Weights of a small multi-label image tagger.
Model: 9.73M parameters, 64-pixel images, arch wide_resnet, activation elu, widths [96, 192, 384].
Training: adamw at rate 0.0033, 23800 steps, batches of 192.
Data: trained on aerial photos of the United States (SatlasPretrain), 203450 training examples, 22.5 epochs.
Rows from block 6 of a small multi-label image tagger, named by matrix and row number. Rows with one number belong to one channel. Each number is 200 + 40 x the weight over its row's rms, rounded and kept within 0 to 999. All counts start at 0.
After each channel's rows are labels from the 100 images, of 14976, where the channel reaches its highest value: "top examples" is what is common among them. Only what is clearly more common there than usual is listed. The data: aerial photos of the United States (SatlasPretrain). In brackets: how many of the 100, against the usual share in percent.
# convs0: first 3x3 conv, stride 2 (model.blocks.6.convs.0.weight, 384x192x3x3, each kernel summed), inputs 96-191
# convs1: second 3x3 conv (model.blocks.6.convs.1.weight, 384x384x3x3, transposed, each kernel summed), outputs 128-255

convs0.326,239,226,196,225,200,153,204,162,195,154,228,166,208,197,116,205,160,199,195,183,243,186,156,187,204,225,221,194,193,253,207,212,215,225,270,182,93,210,192,169,164,223,210,219,186,222,244,206,205,218,176,198,220,199,179,228,192,192,166,139,164,214,216,211,245,236,189,170,166,227,185,218,224,264,201,208,259,221,260,185,191,236,165,189,220,238,199,203,205,197,176,215,164,151,253,136
convs1.326,183,227,190,190,189,178,206,227,179,133,203,154,158,215,207,162,161,221,234,249,187,227,159,178,211,183,190,221,188,142,167,119,268,285,276,233,200,190,127,144,146,208,225,287,161,213,164,193,158,189,259,188,188,231,234,200,202,142,224,227,229,239,192,173,122,185,209,121,195,164,158,210,208,212,156,217,246,215,193,212,171,168,185,228,177,158,203,140,193,159,173,186,156,147,230,231,161,267,192,215,206,141,213,222,218,152,235,203,230,230,149,178,256,254,281,163,169,111,205,207,177,207,267,132,204,185,182,173
top examples: building (86 vs 41.8)

convs0.148,137,198,144,165,265,140,208,159,198,137,200,179,201,230,219,183,178,198,200,158,171,191,212,231,154,101,134,165,263,227,234,168,180,151,234,205,170,167,203,161,158,215,198,134,174,220,222,217,174,210,268,176,203,189,196,155,186,264,230,125,170,207,244,176,131,202,143,220,251,171,116,240,194,134,184,252,218,199,232,171,183,213,215,169,176,216,174,209,207,293,281,230,158,220,213,180
convs1.148,198,145,263,238,175,255,205,187,216,218,225,259,235,205,227,228,251,195,171,139,165,252,308,127,137,191,211,216,272,198,229,257,237,141,208,198,222,260,264,202,184,156,189,163,189,211,308,224,224,202,153,241,211,185,212,210,228,168,263,206,207,199,186,224,237,213,228,255,226,256,264,248,229,172,153,240,266,273,184,179,226,136,123,136,272,206,199,326,230,212,174,189,267,220,266,183,181,227,208,251,203,183,194,212,221,191,274,206,243,237,185,218,223,160,191,155,276,143,168,190,168,168,168,225,284,195,178,255
top examples: building (74 vs 41.8)

convs0.125,256,216,263,181,162,248,269,256,243,258,178,189,175,171,215,256,163,202,206,165,251,158,202,121,247,185,257,230,260,176,270,221,152,136,222,206,204,280,174,176,203,203,220,159,195,261,191,215,243,247,242,237,205,213,208,192,172,242,175,176,204,196,239,218,232,259,204,132,221,166,191,180,240,190,282,196,192,163,267,246,188,196,153,242,154,203,194,184,181,134,225,196,161,173,259,191
convs1.125,228,193,210,154,199,239,234,170,195,257,158,198,181,203,233,169,279,189,278,160,121,119,292,171,240,168,149,138,222,177,173,186,233,118,212,187,252,220,151,190,56,235,231,268,177,202,197,232,167,190,109,148,189,204,221,229,226,172,118,200,185,266,189,258,154,170,195,221,166,243,182,250,210,213,195,126,210,187,217,135,194,203,210,237,199,243,203,221,224,298,134,247,123,180,144,165,220,228,202,230,119,209,198,267,134,177,248,210,218,153,186,184,160,210,145,213,176,253,226,187,176,150,168,229,173,231,170,238
top examples: crop field (25 vs 9)

convs0.298,205,137,244,181,176,289,153,199,197,277,146,168,241,180,205,240,225,205,213,209,189,212,218,195,175,190,247,260,203,198,185,205,185,205,243,251,105,20,129,157,240,226,266,138,206,187,193,160,215,165,236,210,176,132,179,238,175,184,185,212,189,202,135,205,113,203,150,198,230,180,174,212,221,188,141,165,221,307,237,270,158,248,198,201,188,221,178,225,188,206,194,198,166,180,203,175
convs1.298,180,193,206,240,165,231,148,237,202,218,178,206,100,156,180,117,184,251,215,138,135,89,225,237,205,204,169,165,159,245,209,251,136,154,148,114,163,205,256,206,172,275,143,137,219,178,194,120,216,177,163,207,220,162,256,194,189,176,266,251,207,250,121,112,273,141,238,248,220,184,205,242,186,185,154,248,238,179,208,226,191,170,159,138,212,272,212,220,254,196,238,200,215,245,209,238,182,181,234,174,224,183,206,199,224,305,230,212,223,133,164,138,197,259,245,155,159,186,131,187,197,190,111,199,208,224,145,183
top examples: railway (26 vs 3)

convs0.338,252,182,254,236,193,263,200,200,230,170,291,206,202,157,171,192,205,207,195,184,251,192,185,243,201,196,223,246,230,181,195,182,170,80,160,154,244,210,172,244,221,216,140,168,202,158,252,133,205,207,163,259,203,220,190,114,221,208,197,220,148,267,255,249,250,240,196,202,251,171,149,236,232,226,288,202,161,198,151,250,268,239,200,211,274,175,170,139,230,170,157,232,223,215,221,182
convs1.338,121,207,194,143,177,194,147,225,179,204,156,191,243,303,258,200,254,162,243,140,160,226,282,183,218,151,168,189,178,202,186,242,223,147,104,214,210,209,154,167,109,236,253,270,170,146,169,238,170,169,246,175,62,277,208,178,158,255,230,200,185,173,180,199,190,228,161,193,172,168,173,176,199,276,179,169,169,212,222,195,185,196,206,295,193,196,176,240,229,183,164,184,218,130,185,248,237,284,195,251,88,218,146,201,198,214,251,204,216,149,213,214,181,223,167,200,228,176,265,174,235,162,208,148,135,173,255,281
top examples: building (68 vs 41.8)

convs0.381,178,223,218,209,225,214,131,224,204,178,243,263,148,185,113,180,205,187,212,176,256,179,177,227,169,203,185,162,154,220,157,217,225,224,200,211,175,163,169,140,247,237,191,216,189,121,190,191,194,156,256,233,240,195,195,196,183,152,203,154,160,233,224,172,259,209,237,212,239,218,253,175,203,281,155,204,276,164,125,251,270,326,209,232,294,145,182,165,179,199,188,216,224,224,270,187
convs1.381,114,176,178,223,205,186,191,205,260,127,242,119,166,172,153,191,208,237,174,171,222,211,190,201,160,200,182,217,177,210,184,221,247,210,180,167,186,233,129,210,168,248,264,199,183,194,133,259,214,150,292,185,194,233,252,192,181,245,282,233,171,152,183,217,169,250,237,142,155,157,204,181,117,229,206,214,199,243,203,253,150,166,198,195,102,145,248,187,240,104,158,151,153,81,217,254,141,163,180,248,186,126,188,160,231,172,244,169,211,199,143,211,202,220,275,180,187,63,200,187,242,198,216,144,142,185,256,206
top examples: building (80 vs 41.8)

convs0.118,201,200,255,159,253,225,252,223,257,266,243,152,229,217,136,209,245,208,178,163,219,197,204,242,203,143,229,237,196,177,185,158,196,190,203,243,183,236,210,197,164,215,264,185,212,225,223,222,246,200,239,166,63,181,235,194,221,224,177,181,196,235,193,235,171,210,260,199,157,267,198,166,218,173,73,209,208,144,327,236,232,193,279,201,183,197,186,248,199,232,272,176,217,172,224,112
convs1.118,138,173,213,178,205,201,115,224,165,238,135,231,221,258,216,237,250,277,270,148,117,223,259,194,193,176,151,170,307,215,207,188,178,232,205,199,225,212,176,216,177,238,240,216,184,185,194,227,176,220,146,116,139,260,151,191,241,215,171,182,253,256,149,179,192,196,280,197,216,299,164,219,189,264,231,160,218,148,185,157,220,256,211,269,223,167,131,208,222,286,147,217,163,226,221,186,170,244,195,197,136,265,215,241,187,185,283,261,205,182,248,198,172,178,195,235,169,180,171,219,225,204,203,198,245,203,177,175
top examples: crop field (32 vs 9)

convs0.63,226,174,109,260,244,174,268,217,224,185,81,278,193,235,203,169,180,156,181,156,240,266,180,158,167,138,143,171,197,231,186,234,205,155,202,260,160,172,224,188,249,199,205,93,176,223,163,162,143,181,302,246,164,199,166,178,189,218,243,216,193,176,242,219,201,216,196,151,284,169,217,233,174,234,259,240,203,234,147,191,89,124,194,180,202,197,192,177,208,259,176,201,202,199,213,148
convs1.63,234,140,230,234,130,231,154,212,243,205,167,143,157,224,214,264,214,216,180,235,240,224,260,203,153,179,192,204,243,238,216,233,203,140,163,238,203,211,166,184,170,160,275,221,182,160,187,235,182,147,137,154,206,278,221,196,75,196,211,238,260,209,218,299,182,268,248,123,195,229,283,275,164,210,156,220,171,192,198,287,248,211,224,213,233,190,258,217,191,178,164,203,232,192,270,255,201,190,209,207,190,150,206,192,139,163,194,170,233,183,206,167,254,186,220,149,240,183,264,171,181,189,180,208,156,190,240,250
top examples: crop field (29 vs 9)

convs0.195,259,118,168,182,199,203,199,163,153,135,243,191,216,219,135,208,143,184,200,160,218,202,122,225,217,152,182,166,191,138,222,163,172,161,209,170,210,178,142,230,194,161,169,156,157,166,206,193,163,197,227,223,212,208,207,131,152,167,97,164,209,204,197,181,204,222,178,182,219,197,246,198,182,240,138,242,192,205,197,181,207,151,119,149,161,207,211,129,234,268,246,163,224,139,249,191
convs1.195,156,232,247,354,188,257,180,229,189,149,238,179,196,173,244,242,239,234,214,176,171,248,264,198,241,191,222,234,170,215,214,198,160,200,218,200,215,235,213,240,245,226,182,190,170,173,235,205,187,223,218,301,166,202,173,187,227,242,223,174,193,175,193,220,264,226,238,200,169,177,222,250,213,212,199,276,222,210,177,228,239,193,188,213,130,148,223,224,198,114,252,104,177,96,295,231,181,246,169,177,256,159,256,198,224,249,253,205,221,212,189,185,157,225,240,217,234,160,245,214,278,179,156,162,285,233,210,234
top examples: building (88 vs 41.8)

convs0.316,245,166,214,140,261,221,207,195,159,175,189,225,150,180,128,217,180,213,220,163,266,222,196,237,237,212,225,256,205,205,195,201,217,197,169,298,178,248,241,225,197,223,168,214,205,176,185,241,222,138,225,153,228,237,202,191,194,191,202,184,256,214,117,189,185,177,256,187,240,218,230,112,154,235,141,274,256,194,135,198,226,282,299,231,223,209,187,182,213,144,219,249,231,173,227,143
convs1.316,132,205,167,175,180,180,215,237,202,189,176,152,127,162,157,189,195,224,193,155,190,239,150,204,197,169,251,194,165,147,182,159,246,269,218,147,168,222,178,170,125,244,255,175,137,180,198,239,218,260,278,192,196,222,232,201,176,225,250,204,167,241,210,181,187,226,244,169,168,164,140,214,155,228,207,256,204,198,115,167,159,163,170,211,189,144,243,164,155,176,173,164,122,169,224,245,134,136,182,189,145,139,268,166,284,172,271,188,165,186,195,235,199,182,246,150,139,105,209,236,227,193,176,172,166,242,227,178
top examples: building (75 vs 41.8)

convs0.364,175,175,190,190,163,147,227,155,193,246,195,258,138,240,231,234,210,196,202,239,179,163,171,215,225,221,213,220,224,211,157,156,179,156,174,270,255,229,210,183,266,197,207,242,227,138,219,181,243,139,333,155,226,218,210,202,160,259,241,182,195,208,274,97,258,176,248,264,245,190,172,199,193,152,254,250,121,240,192,246,197,192,224,231,200,129,175,168,168,239,252,235,195,196,216,186
convs1.364,193,225,165,152,180,83,219,224,173,214,215,118,232,234,150,238,169,195,207,242,198,170,238,230,267,147,144,82,224,232,240,206,241,188,150,78,168,198,221,216,195,173,204,187,174,242,175,230,195,261,179,211,164,229,227,188,139,144,233,221,188,183,157,192,257,177,251,157,151,183,217,105,193,197,213,94,204,192,226,155,154,171,276,224,257,287,216,221,174,231,89,200,135,193,175,218,181,283,219,178,132,145,196,208,199,196,147,222,230,243,196,203,231,178,98,167,232,173,164,179,228,232,193,165,277,202,232,221
top examples: building (71 vs 41.8)

convs0.279,174,242,142,251,196,201,97,156,202,171,186,226,285,191,195,134,198,193,206,237,178,232,195,190,183,245,214,159,173,214,153,167,208,169,139,148,121,135,180,124,231,227,208,163,122,182,161,221,176,190,214,258,198,162,224,138,172,157,248,166,181,241,192,217,176,204,234,210,119,196,192,242,247,192,262,166,188,215,152,223,290,259,222,207,222,229,224,179,204,220,186,212,135,125,188,174
convs1.279,261,164,149,185,232,258,188,155,106,198,189,252,279,184,174,190,223,150,129,213,201,263,186,174,218,220,225,231,188,176,191,225,231,207,195,262,148,188,274,194,189,141,248,238,176,191,226,227,187,191,193,207,279,207,177,160,194,200,164,206,252,166,205,204,210,210,190,299,212,232,256,179,255,133,208,181,249,225,189,155,205,251,224,202,300,198,167,234,209,326,207,337,249,211,111,198,264,234,183,150,192,263,184,193,198,240,171,119,92,209,260,266,182,158,175,222,259,218,190,131,179,194,269,173,228,174,252,172
top examples: building (72 vs 41.8)

convs0.204,160,256,134,251,261,164,127,208,264,232,206,217,290,166,195,197,252,229,211,256,202,251,176,227,223,261,227,224,171,204,152,149,244,148,158,202,150,150,211,162,204,234,214,209,149,187,167,230,178,202,123,303,208,198,225,145,192,257,226,193,118,202,217,206,190,208,220,238,175,220,190,228,289,213,203,191,184,206,241,300,313,195,309,220,207,256,210,211,241,165,182,244,95,152,174,174
convs1.204,192,197,124,141,185,161,201,223,167,204,204,213,295,220,217,157,175,142,133,181,211,256,157,222,247,171,172,180,188,209,225,191,226,189,200,216,178,213,285,230,179,197,219,239,160,199,192,193,223,179,225,183,237,225,238,138,197,219,221,221,233,167,201,211,231,217,217,264,214,203,213,195,250,181,231,183,225,210,185,190,212,248,225,195,299,212,202,217,178,291,209,311,202,245,77,178,256,261,199,133,205,298,193,244,192,270,173,131,146,206,256,240,164,229,193,206,215,175,222,185,214,184,253,147,183,201,264,189
top examples: building (80 vs 41.8)

convs0.104,258,166,283,222,191,209,242,251,232,260,179,147,219,199,205,250,240,190,211,203,198,217,256,190,193,192,271,204,150,207,175,251,165,231,260,238,119,65,149,192,301,193,198,194,206,225,178,155,229,147,194,147,180,200,199,242,181,197,136,170,171,169,119,208,111,158,169,228,222,195,233,182,195,200,203,115,238,299,191,250,179,198,176,182,177,194,188,204,208,217,181,222,158,205,214,183
convs1.104,199,192,183,213,148,228,175,237,197,267,140,177,138,233,178,146,205,246,241,158,127,104,199,206,193,189,185,147,174,255,212,180,166,181,192,163,189,191,222,238,134,287,143,167,256,188,200,164,138,140,155,248,254,136,283,210,224,179,185,298,237,210,111,147,195,148,229,242,225,188,180,185,202,222,191,188,196,208,259,218,193,167,191,172,242,223,199,146,191,243,170,255,212,265,227,238,220,227,213,206,222,243,174,227,215,282,174,203,207,173,211,171,215,246,180,176,209,249,197,190,127,135,158,243,149,177,122,182
top examples: railway (32 vs 3)

convs0.266,234,166,115,237,217,209,195,209,225,53,169,208,197,196,212,222,162,217,216,156,226,189,211,181,179,200,158,218,207,185,213,200,224,236,150,224,234,192,159,136,128,144,214,233,223,136,177,229,204,188,203,194,248,176,194,204,190,217,214,247,172,239,244,142,184,155,216,173,204,283,115,254,145,175,305,146,230,183,141,216,153,232,265,174,199,188,265,170,211,180,184,216,212,248,135,206
convs1.266,267,187,278,155,181,284,145,165,223,169,231,236,237,182,248,220,80,201,224,192,202,272,191,240,246,185,223,277,182,176,190,166,241,243,212,231,184,137,138,229,226,174,247,231,236,213,243,259,211,176,222,287,170,237,171,167,178,229,151,202,154,169,268,191,257,265,181,203,262,227,183,219,152,223,232,249,259,218,138,114,198,218,204,150,245,254,220,211,213,239,230,195,168,273,241,243,223,188,200,228,193,247,242,187,189,220,170,250,210,189,187,179,204,97,158,186,151,225,225,251,167,181,150,278,218,187,183,154
top examples: building (84 vs 41.8)

convs0.242,229,192,183,245,153,191,236,225,207,189,270,242,157,117,168,232,259,233,216,216,216,170,189,126,182,175,236,187,105,222,183,250,216,256,285,241,227,277,176,178,199,184,195,157,200,227,176,165,187,180,251,229,212,263,236,252,273,180,172,195,278,176,149,214,182,194,240,145,218,229,241,217,205,236,280,143,227,200,215,237,137,173,147,157,219,217,207,182,248,196,189,199,200,146,282,137
convs1.242,229,207,160,197,176,214,209,253,221,170,167,143,182,190,181,159,232,220,179,227,185,164,321,166,273,189,153,263,229,236,178,174,186,181,231,160,195,199,101,229,105,221,233,306,229,205,145,281,166,186,251,233,173,157,174,236,154,193,246,184,248,180,189,267,135,238,187,142,219,274,223,216,165,154,129,198,218,255,268,192,189,155,233,285,172,215,229,146,141,270,200,259,182,184,242,277,195,208,209,230,177,206,192,220,235,210,152,195,179,180,243,182,249,140,161,209,236,225,199,216,122,184,220,193,199,191,214,187
top examples: crop field (26 vs 9)

convs0.110,284,165,264,143,133,263,188,182,173,208,179,272,142,182,154,175,156,206,197,211,208,195,231,162,186,175,162,166,215,149,215,235,183,153,200,186,228,231,277,188,208,196,201,195,189,224,160,175,225,208,218,205,253,266,132,216,216,213,204,168,239,228,179,278,195,242,234,171,206,158,191,135,156,233,164,177,220,190,158,197,162,281,198,190,203,231,204,209,157,269,212,188,197,115,222,214
convs1.110,185,169,176,218,169,202,218,203,177,165,187,177,159,141,222,217,240,198,237,158,165,255,189,215,141,185,147,183,200,137,189,183,256,191,206,204,189,218,115,144,126,218,258,180,153,226,180,232,193,177,194,161,246,204,206,197,228,112,181,220,239,226,180,168,106,196,193,176,153,208,137,301,134,241,180,212,255,139,194,180,168,177,199,202,166,136,228,190,217,215,205,169,104,175,212,181,121,112,188,210,163,125,231,160,220,177,327,177,147,190,159,212,228,191,163,201,155,173,169,191,212,200,171,227,170,225,173,190
top examples: building (81 vs 41.8)

convs0.74,207,210,231,252,193,169,142,224,222,170,261,261,265,219,230,150,215,200,206,206,184,180,185,197,176,174,175,173,181,169,225,197,142,201,185,163,159,196,116,203,224,225,216,169,137,161,206,195,199,200,204,257,172,209,215,195,221,163,160,164,181,127,92,211,169,169,208,213,166,218,175,114,229,211,169,207,230,186,203,277,247,257,196,214,184,119,191,233,204,251,237,201,106,134,237,156
convs1.74,207,148,162,188,150,284,255,144,125,205,230,209,207,113,115,262,148,179,126,182,197,188,160,184,237,188,210,246,169,190,189,213,163,241,186,204,216,255,335,220,186,74,240,205,227,230,256,188,214,187,171,278,267,172,185,146,214,138,201,172,188,248,283,201,208,171,192,195,227,184,313,224,340,125,203,227,253,232,180,219,213,198,165,128,175,229,232,186,244,220,149,223,226,196,154,151,206,163,215,190,210,317,228,181,125,165,150,183,196,180,236,191,172,137,173,149,242,273,197,182,214,207,219,174,205,223,195,182
top examples: river (35 vs 2.5)

convs0.147,259,179,175,215,244,192,238,234,256,111,177,204,202,218,183,218,306,191,212,170,181,179,218,169,117,142,154,179,185,158,193,236,190,170,247,141,179,205,181,172,220,214,168,142,170,236,211,187,206,233,278,306,206,219,160,199,173,256,220,232,165,209,264,250,160,255,195,183,221,200,215,208,118,174,236,195,196,116,164,183,165,185,192,113,179,219,199,180,247,262,249,213,142,183,229,109
convs1.147,188,164,222,195,180,210,183,181,222,209,204,224,243,227,208,188,235,184,180,150,188,186,328,192,200,182,119,248,227,200,167,237,209,122,169,193,178,195,118,204,178,164,273,241,245,197,216,204,267,122,211,130,212,218,232,174,135,196,201,232,204,196,240,294,157,265,243,146,226,233,270,252,209,166,144,277,235,235,196,243,259,208,244,181,193,234,247,261,235,217,164,233,252,192,276,266,170,206,228,285,183,228,153,178,161,173,265,174,306,245,146,136,244,186,196,197,258,181,183,200,137,205,126,190,262,197,184,259
top examples: building (68 vs 41.8)

convs0.23,218,205,227,201,215,284,261,211,176,214,267,193,203,223,203,185,265,160,220,205,238,221,214,229,202,229,215,279,289,202,264,173,196,91,209,208,203,205,195,183,198,237,176,170,200,239,315,147,178,211,131,241,210,255,155,142,214,235,193,249,214,235,151,212,192,203,210,194,218,203,143,192,238,265,254,229,167,226,271,202,272,287,202,224,214,232,200,183,230,109,91,237,217,231,203,122
convs1.23,123,197,179,175,180,239,154,167,186,306,153,242,206,266,252,239,282,185,272,150,163,237,266,164,184,152,177,144,204,184,264,216,177,133,163,252,226,210,151,151,73,178,258,333,187,176,160,206,163,209,211,191,131,242,190,252,186,202,166,169,173,272,206,210,159,195,150,170,146,235,206,240,185,224,135,229,218,191,156,195,158,166,187,281,216,156,173,235,201,215,195,243,243,199,169,205,200,235,187,258,163,217,143,217,191,129,226,249,228,152,201,213,187,222,210,161,172,171,277,160,178,160,207,135,164,208,255,240
top examples: crop field (31 vs 9)

convs0.274,282,264,242,182,232,220,108,216,240,166,207,188,275,229,123,254,145,219,194,184,240,210,155,210,168,171,167,134,145,181,213,228,185,214,233,107,212,139,152,220,252,177,212,213,191,140,171,171,222,205,166,258,200,186,210,142,161,188,175,137,139,250,238,186,207,222,180,209,220,199,166,180,166,269,173,144,245,195,144,252,232,211,182,130,203,210,167,202,217,271,230,170,193,158,198,207
convs1.274,177,211,241,308,202,247,168,213,191,191,213,255,243,206,222,223,253,205,154,169,175,235,248,202,235,147,192,208,211,244,237,153,206,212,242,216,231,251,194,227,216,210,242,183,239,157,226,221,212,150,252,283,168,165,191,166,243,226,177,188,210,119,208,242,179,238,207,172,134,219,249,222,205,199,225,279,192,208,159,228,265,193,173,195,115,122,171,227,224,87,206,98,203,110,271,252,158,253,206,240,230,162,172,206,229,240,205,174,213,199,169,195,149,207,190,210,247,175,277,213,256,201,196,154,267,220,194,189
top examples: building (85 vs 41.8)

convs0.29,229,220,169,285,248,214,192,242,253,116,90,229,250,189,194,183,217,176,210,156,206,213,191,95,202,187,182,201,173,205,257,189,269,198,204,133,191,250,195,190,155,233,240,151,211,238,134,172,173,271,152,263,167,171,175,196,196,212,245,251,183,210,203,208,189,219,197,178,198,244,287,233,148,230,279,166,242,176,169,209,163,238,167,137,224,197,203,202,278,238,212,198,228,207,235,171
convs1.29,226,184,213,194,206,212,159,142,219,198,198,199,197,241,270,197,173,218,196,266,258,234,166,254,158,183,219,244,156,245,190,209,199,204,211,227,261,204,169,226,162,222,263,215,202,155,193,221,202,109,234,159,225,220,191,164,162,231,179,184,156,221,241,310,134,270,148,195,180,259,216,276,209,189,233,253,190,188,168,187,184,292,184,214,189,165,228,236,185,198,175,217,270,211,270,164,231,179,218,242,209,195,239,226,151,220,171,210,240,185,219,156,210,154,234,205,178,187,329,176,148,118,186,211,96,162,216,217
top examples: crop field (27 vs 9)