{"train_examples": 203450, "crop_scale_min": 0.5, "horizontal_flip": true, "rotation_deg": 5, "norm": "groupnorm", "hidden_act": "elu", "channel_attention": "eca", "widths": [96, 192, 384], "init": "small_normal", "optimizer": "adamw", "learning_rate": 0.0033, "lr_schedule": "cosine"}
Rows from block 6 of a small multi-label image tagger, named by matrix and row number. Rows with one number belong to one channel. Each number is 50 + 10 x the weight over its row's rms, rounded and kept within 0 to 99. All counts start at 0.
After each channel's rows are labels from the 100 images, of 14976, where the channel reaches its highest value: "peak on" is the class under the peak. Only what is clearly more common there than usual is listed. The data: aerial photos of the United States (SatlasPretrain). In brackets: how many of the 100, against the usual share in percent.
# convs0: first 3x3 conv, stride 2 (model.blocks.6.convs.0.weight, 384x192x3x3, each kernel summed), inputs 96-191
# convs1: second 3x3 conv (model.blocks.6.convs.1.weight, 384x384x3x3, transposed, each kernel summed), outputs 128-255

convs0.163:42 56 34 38 45 22 33 38 43 50 66 42 46 48 52 50 52 66 43 57 53 64 49 68 52 54 57 46 61 47 41 37 45 37 45 65 46 51 41 32 46 48 46 58 39 47 40 38 55 49 56 60 59 57 54 41 32 48 51 49 43 52 43 55 47 34 22 36 50 50 62 41 41 40 45 64 37 50 43 56 48 14 34 40 46 69 50 44 45 54 63 51 53 43 62 51
convs1.163:54 49 72 63 37 51 52 71 63 48 42 55 61 43 47 71 64 53 38 38 34 74 69 44 37 44 48 41 71 50 67 61 52 32 47 55 44 60 55 49 35 54 28 44 44 58 56 53 52 49 63 73 47 58 57 68 57 56 52 59 60 51 56 61 65 61 63 62 28 66 57 53 69 49 48 63 55 54 42 43 56 41 59 49 66 53 63 63 31 62 73 48 54 55 63 64 49 57 51 48 55 56 38 48 54 59 64 50 57 52 55 56 47 45 53 52 60 33 40 49 47 53 36 47 54 67 68 62
peak on: building (32 vs 4.2)

convs0.139:60 43 50 34 52 39 33 45 41 61 40 53 30 58 55 43 24 47 50 46 49 53 60 63 56 56 39 61 46 53 53 51 31 52 42 70 52 42 50 66 53 46 59 58 55 66 45 61 35 45 61 41 54 55 48 47 49 48 56 46 40 49 43 53 60 64 36 46 49 52 68 42 64 46 54 58 47 61 53 50 37 40 55 57 48 32 68 61 50 65 49 60 54 48 43 54
convs1.139:49 53 66 53 54 34 49 44 37 64 52 51 38 50 68 56 54 47 69 58 68 69 47 57 40 42 44 18 58 41 70 46 35 44 52 36 48 57 61 38 42 46 28 47 37 60 47 48 41 65 34 37 43 64 61 53 54 45 41 51 62 55 44 37 66 42 51 67 33 43 40 51 47 65 61 35 51 39 54 50 40 47 53 45 55 22 43 51 41 52 43 52 29 45 46 46 45 50 41 34 56 42 61 55 58 36 41 52 49 66 65 57 55 60 46 47 45 48 39 50 68 43 56 58 40 44 49 53
peak on: crop field (25 vs 7.2)

convs0.378:68 41 51 49 66 41 45 49 49 42 41 52 54 53 23 46 44 43 58 62 58 69 50 69 50 52 52 50 49 61 56 53 39 52 66 55 53 36 38 32 54 50 64 54 45 63 47 51 40 47 57 57 52 41 54 54 51 45 43 47 41 47 44 45 40 60 64 54 53 45 60 48 43 75 40 49 76 52 34 52 51 63 39 43 52 45 60 62 46 64 57 41 39 48 58 49
convs1.378:39 53 39 50 46 46 50 53 45 39 62 52 38 38 32 40 46 47 46 51 62 49 43 45 40 39 46 36 44 42 61 51 43 55 55 45 47 49 43 43 42 59 46 54 57 58 32 51 40 52 62 33 57 49 64 46 54 55 61 57 42 34 39 48 37 33 47 20 47 45 42 45 37 43 42 64 45 38 41 61 53 30 46 44 39 33 48 39 35 25 47 45 45 37 59 59 18 41 44 56 51 22 44 45 47 37 61 53 63 57 30 40 58 61 64 55 52 32 51 37 48 59 60 27 43 46 50 40
peak on: building (32 vs 4.2)

convs0.32:45 60 39 69 62 39 30 48 63 46 60 66 69 46 50 39 56 54 55 62 49 54 40 55 43 50 42 42 48 44 48 41 50 47 35 35 37 41 37 36 50 54 58 47 35 38 46 57 47 50 44 75 50 50 58 39 53 46 50 41 44 43 49 54 53 54 52 53 38 50 36 42 72 54 42 58 55 34 44 62 68 49 65 64 53 44 54 49 37 60 54 52 26 37 53 48
convs1.32:54 47 41 39 39 58 59 42 35 44 60 57 72 42 40 55 28 35 34 51 57 49 34 60 64 39 41 52 45 51 55 46 50 56 52 67 53 54 77 58 57 39 57 56 47 56 61 45 52 42 43 56 67 50 58 29 59 38 41 54 59 52 60 52 50 45 52 57 56 52 69 54 84 38 56 55 58 52 42 41 62 57 49 35 66 54 60 53 48 62 40 62 53 52 29 45 63 53 52 35 47 75 51 48 43 50 39 50 47 53 60 52 42 43 41 51 59 58 57 45 57 50 62 35 53 57 55 44
peak on: building (36 vs 4.2)

convs0.380:55 66 47 68 52 44 48 49 57 44 59 38 56 47 27 52 43 47 45 52 57 46 42 48 57 63 57 49 53 64 46 52 57 52 72 41 25 53 52 44 45 53 51 54 45 58 59 49 51 56 38 59 57 50 48 54 41 49 46 32 39 54 59 53 71 57 39 43 36 58 38 52 59 61 52 44 51 58 62 53 52 53 39 47 51 54 46 45 48 39 50 51 43 33 60 38
convs1.380:47 58 50 49 50 44 50 55 45 36 55 38 37 54 45 39 42 56 59 64 52 56 37 46 42 49 39 53 49 42 39 40 71 64 58 57 46 42 31 40 39 51 57 66 42 53 44 49 37 39 60 50 50 59 68 49 46 34 56 69 57 59 40 33 31 41 49 38 50 40 35 43 46 50 42 45 62 53 59 54 38 38 48 48 47 44 56 40 51 41 41 48 38 32 50 56 39 68 45 57 52 36 44 53 53 42 48 53 58 63 40 46 65 56 62 46 42 33 47 55 36 45 62 33 51 44 43 45
peak on: building (39 vs 4.2)

convs0.222:70 40 49 64 58 34 72 52 72 38 42 51 64 55 59 52 50 46 53 25 49 37 73 42 57 55 41 58 43 42 47 62 51 44 46 53 51 48 51 44 47 43 41 57 66 74 53 46 43 52 57 45 48 60 64 55 49 64 55 56 41 52 60 56 37 54 60 41 43 53 69 53 52 55 64 32 57 32 45 54 51 41 51 43 51 50 66 50 47 48 51 40 65 56 49 55
convs1.222:56 48 52 51 47 55 45 49 61 48 45 31 67 68 51 61 58 64 43 56 40 55 46 61 56 42 62 50 34 68 47 39 50 56 70 55 55 43 41 57 63 39 50 59 58 60 48 63 57 42 54 72 51 49 50 49 48 70 34 60 48 58 63 64 50 59 35 52 55 46 57 52 52 50 49 58 61 51 40 55 60 64 49 64 48 54 53 42 67 42 47 45 74 60 48 44 66 63 57 70 40 55 49 42 49 41 50 42 55 62 59 49 49 51 61 58 46 39 64 52 41 40 37 52 43 44 55 60
peak on: building (29 vs 4.2)

convs0.211:47 67 59 46 43 37 50 56 58 40 59 23 49 55 45 62 65 53 53 59 47 66 51 70 43 43 54 35 48 47 58 49 55 40 54 50 53 58 50 60 54 52 40 54 42 53 46 44 59 40 42 54 37 50 52 41 47 60 42 54 41 53 57 69 39 46 42 48 40 58 77 37 31 56 42 23 47 35 40 46 53 36 30 25 37 62 62 63 51 67 60 32 58 46 52 54
convs1.211:37 31 52 54 46 54 59 50 76 41 55 29 63 55 51 58 67 70 40 37 34 53 67 36 44 38 55 43 46 71 50 49 57 49 55 51 49 66 39 50 29 58 42 58 47 67 40 48 40 15 61 50 54 43 47 67 54 47 49 55 42 51 51 57 51 50 54 35 40 56 38 56 57 46 53 49 47 68 63 54 50 43 46 61 43 44 58 41 46 58 57 54 62 54 67 52 46 56 53 72 62 60 39 46 43 59 59 55 61 58 54 43 49 56 65 51 52 35 63 55 46 34 37 44 37 59 48 49
peak on: building (34 vs 4.2)

convs0.167:53 48 53 49 51 50 54 59 38 54 56 42 47 54 43 57 55 52 46 45 63 49 41 52 61 32 57 52 44 20 42 45 54 49 40 59 56 57 54 53 55 46 46 45 48 52 47 44 66 57 61 58 34 69 37 50 47 61 58 54 44 59 55 59 55 55 44 41 58 49 53 57 41 30 75 57 41 53 44 56 36 49 65 50 26 55 55 52 36 32 48 61 49 49 75 36
convs1.167:51 53 60 77 42 65 49 45 55 55 41 52 36 52 50 51 56 60 52 48 48 49 77 40 41 41 41 47 56 58 55 63 36 36 26 26 55 53 61 48 32 52 47 52 51 49 49 48 46 63 39 47 52 65 45 50 51 43 57 62 65 63 37 55 66 54 48 50 47 77 55 77 55 49 41 61 60 42 52 50 56 61 44 57 28 37 61 43 45 54 51 54 46 57 65 55 44 33 45 54 46 56 66 49 41 48 64 51 48 50 48 51 44 40 45 36 55 66 55 42 35 42 37 57 44 64 55 51
peak on: crop field (29 vs 7.2)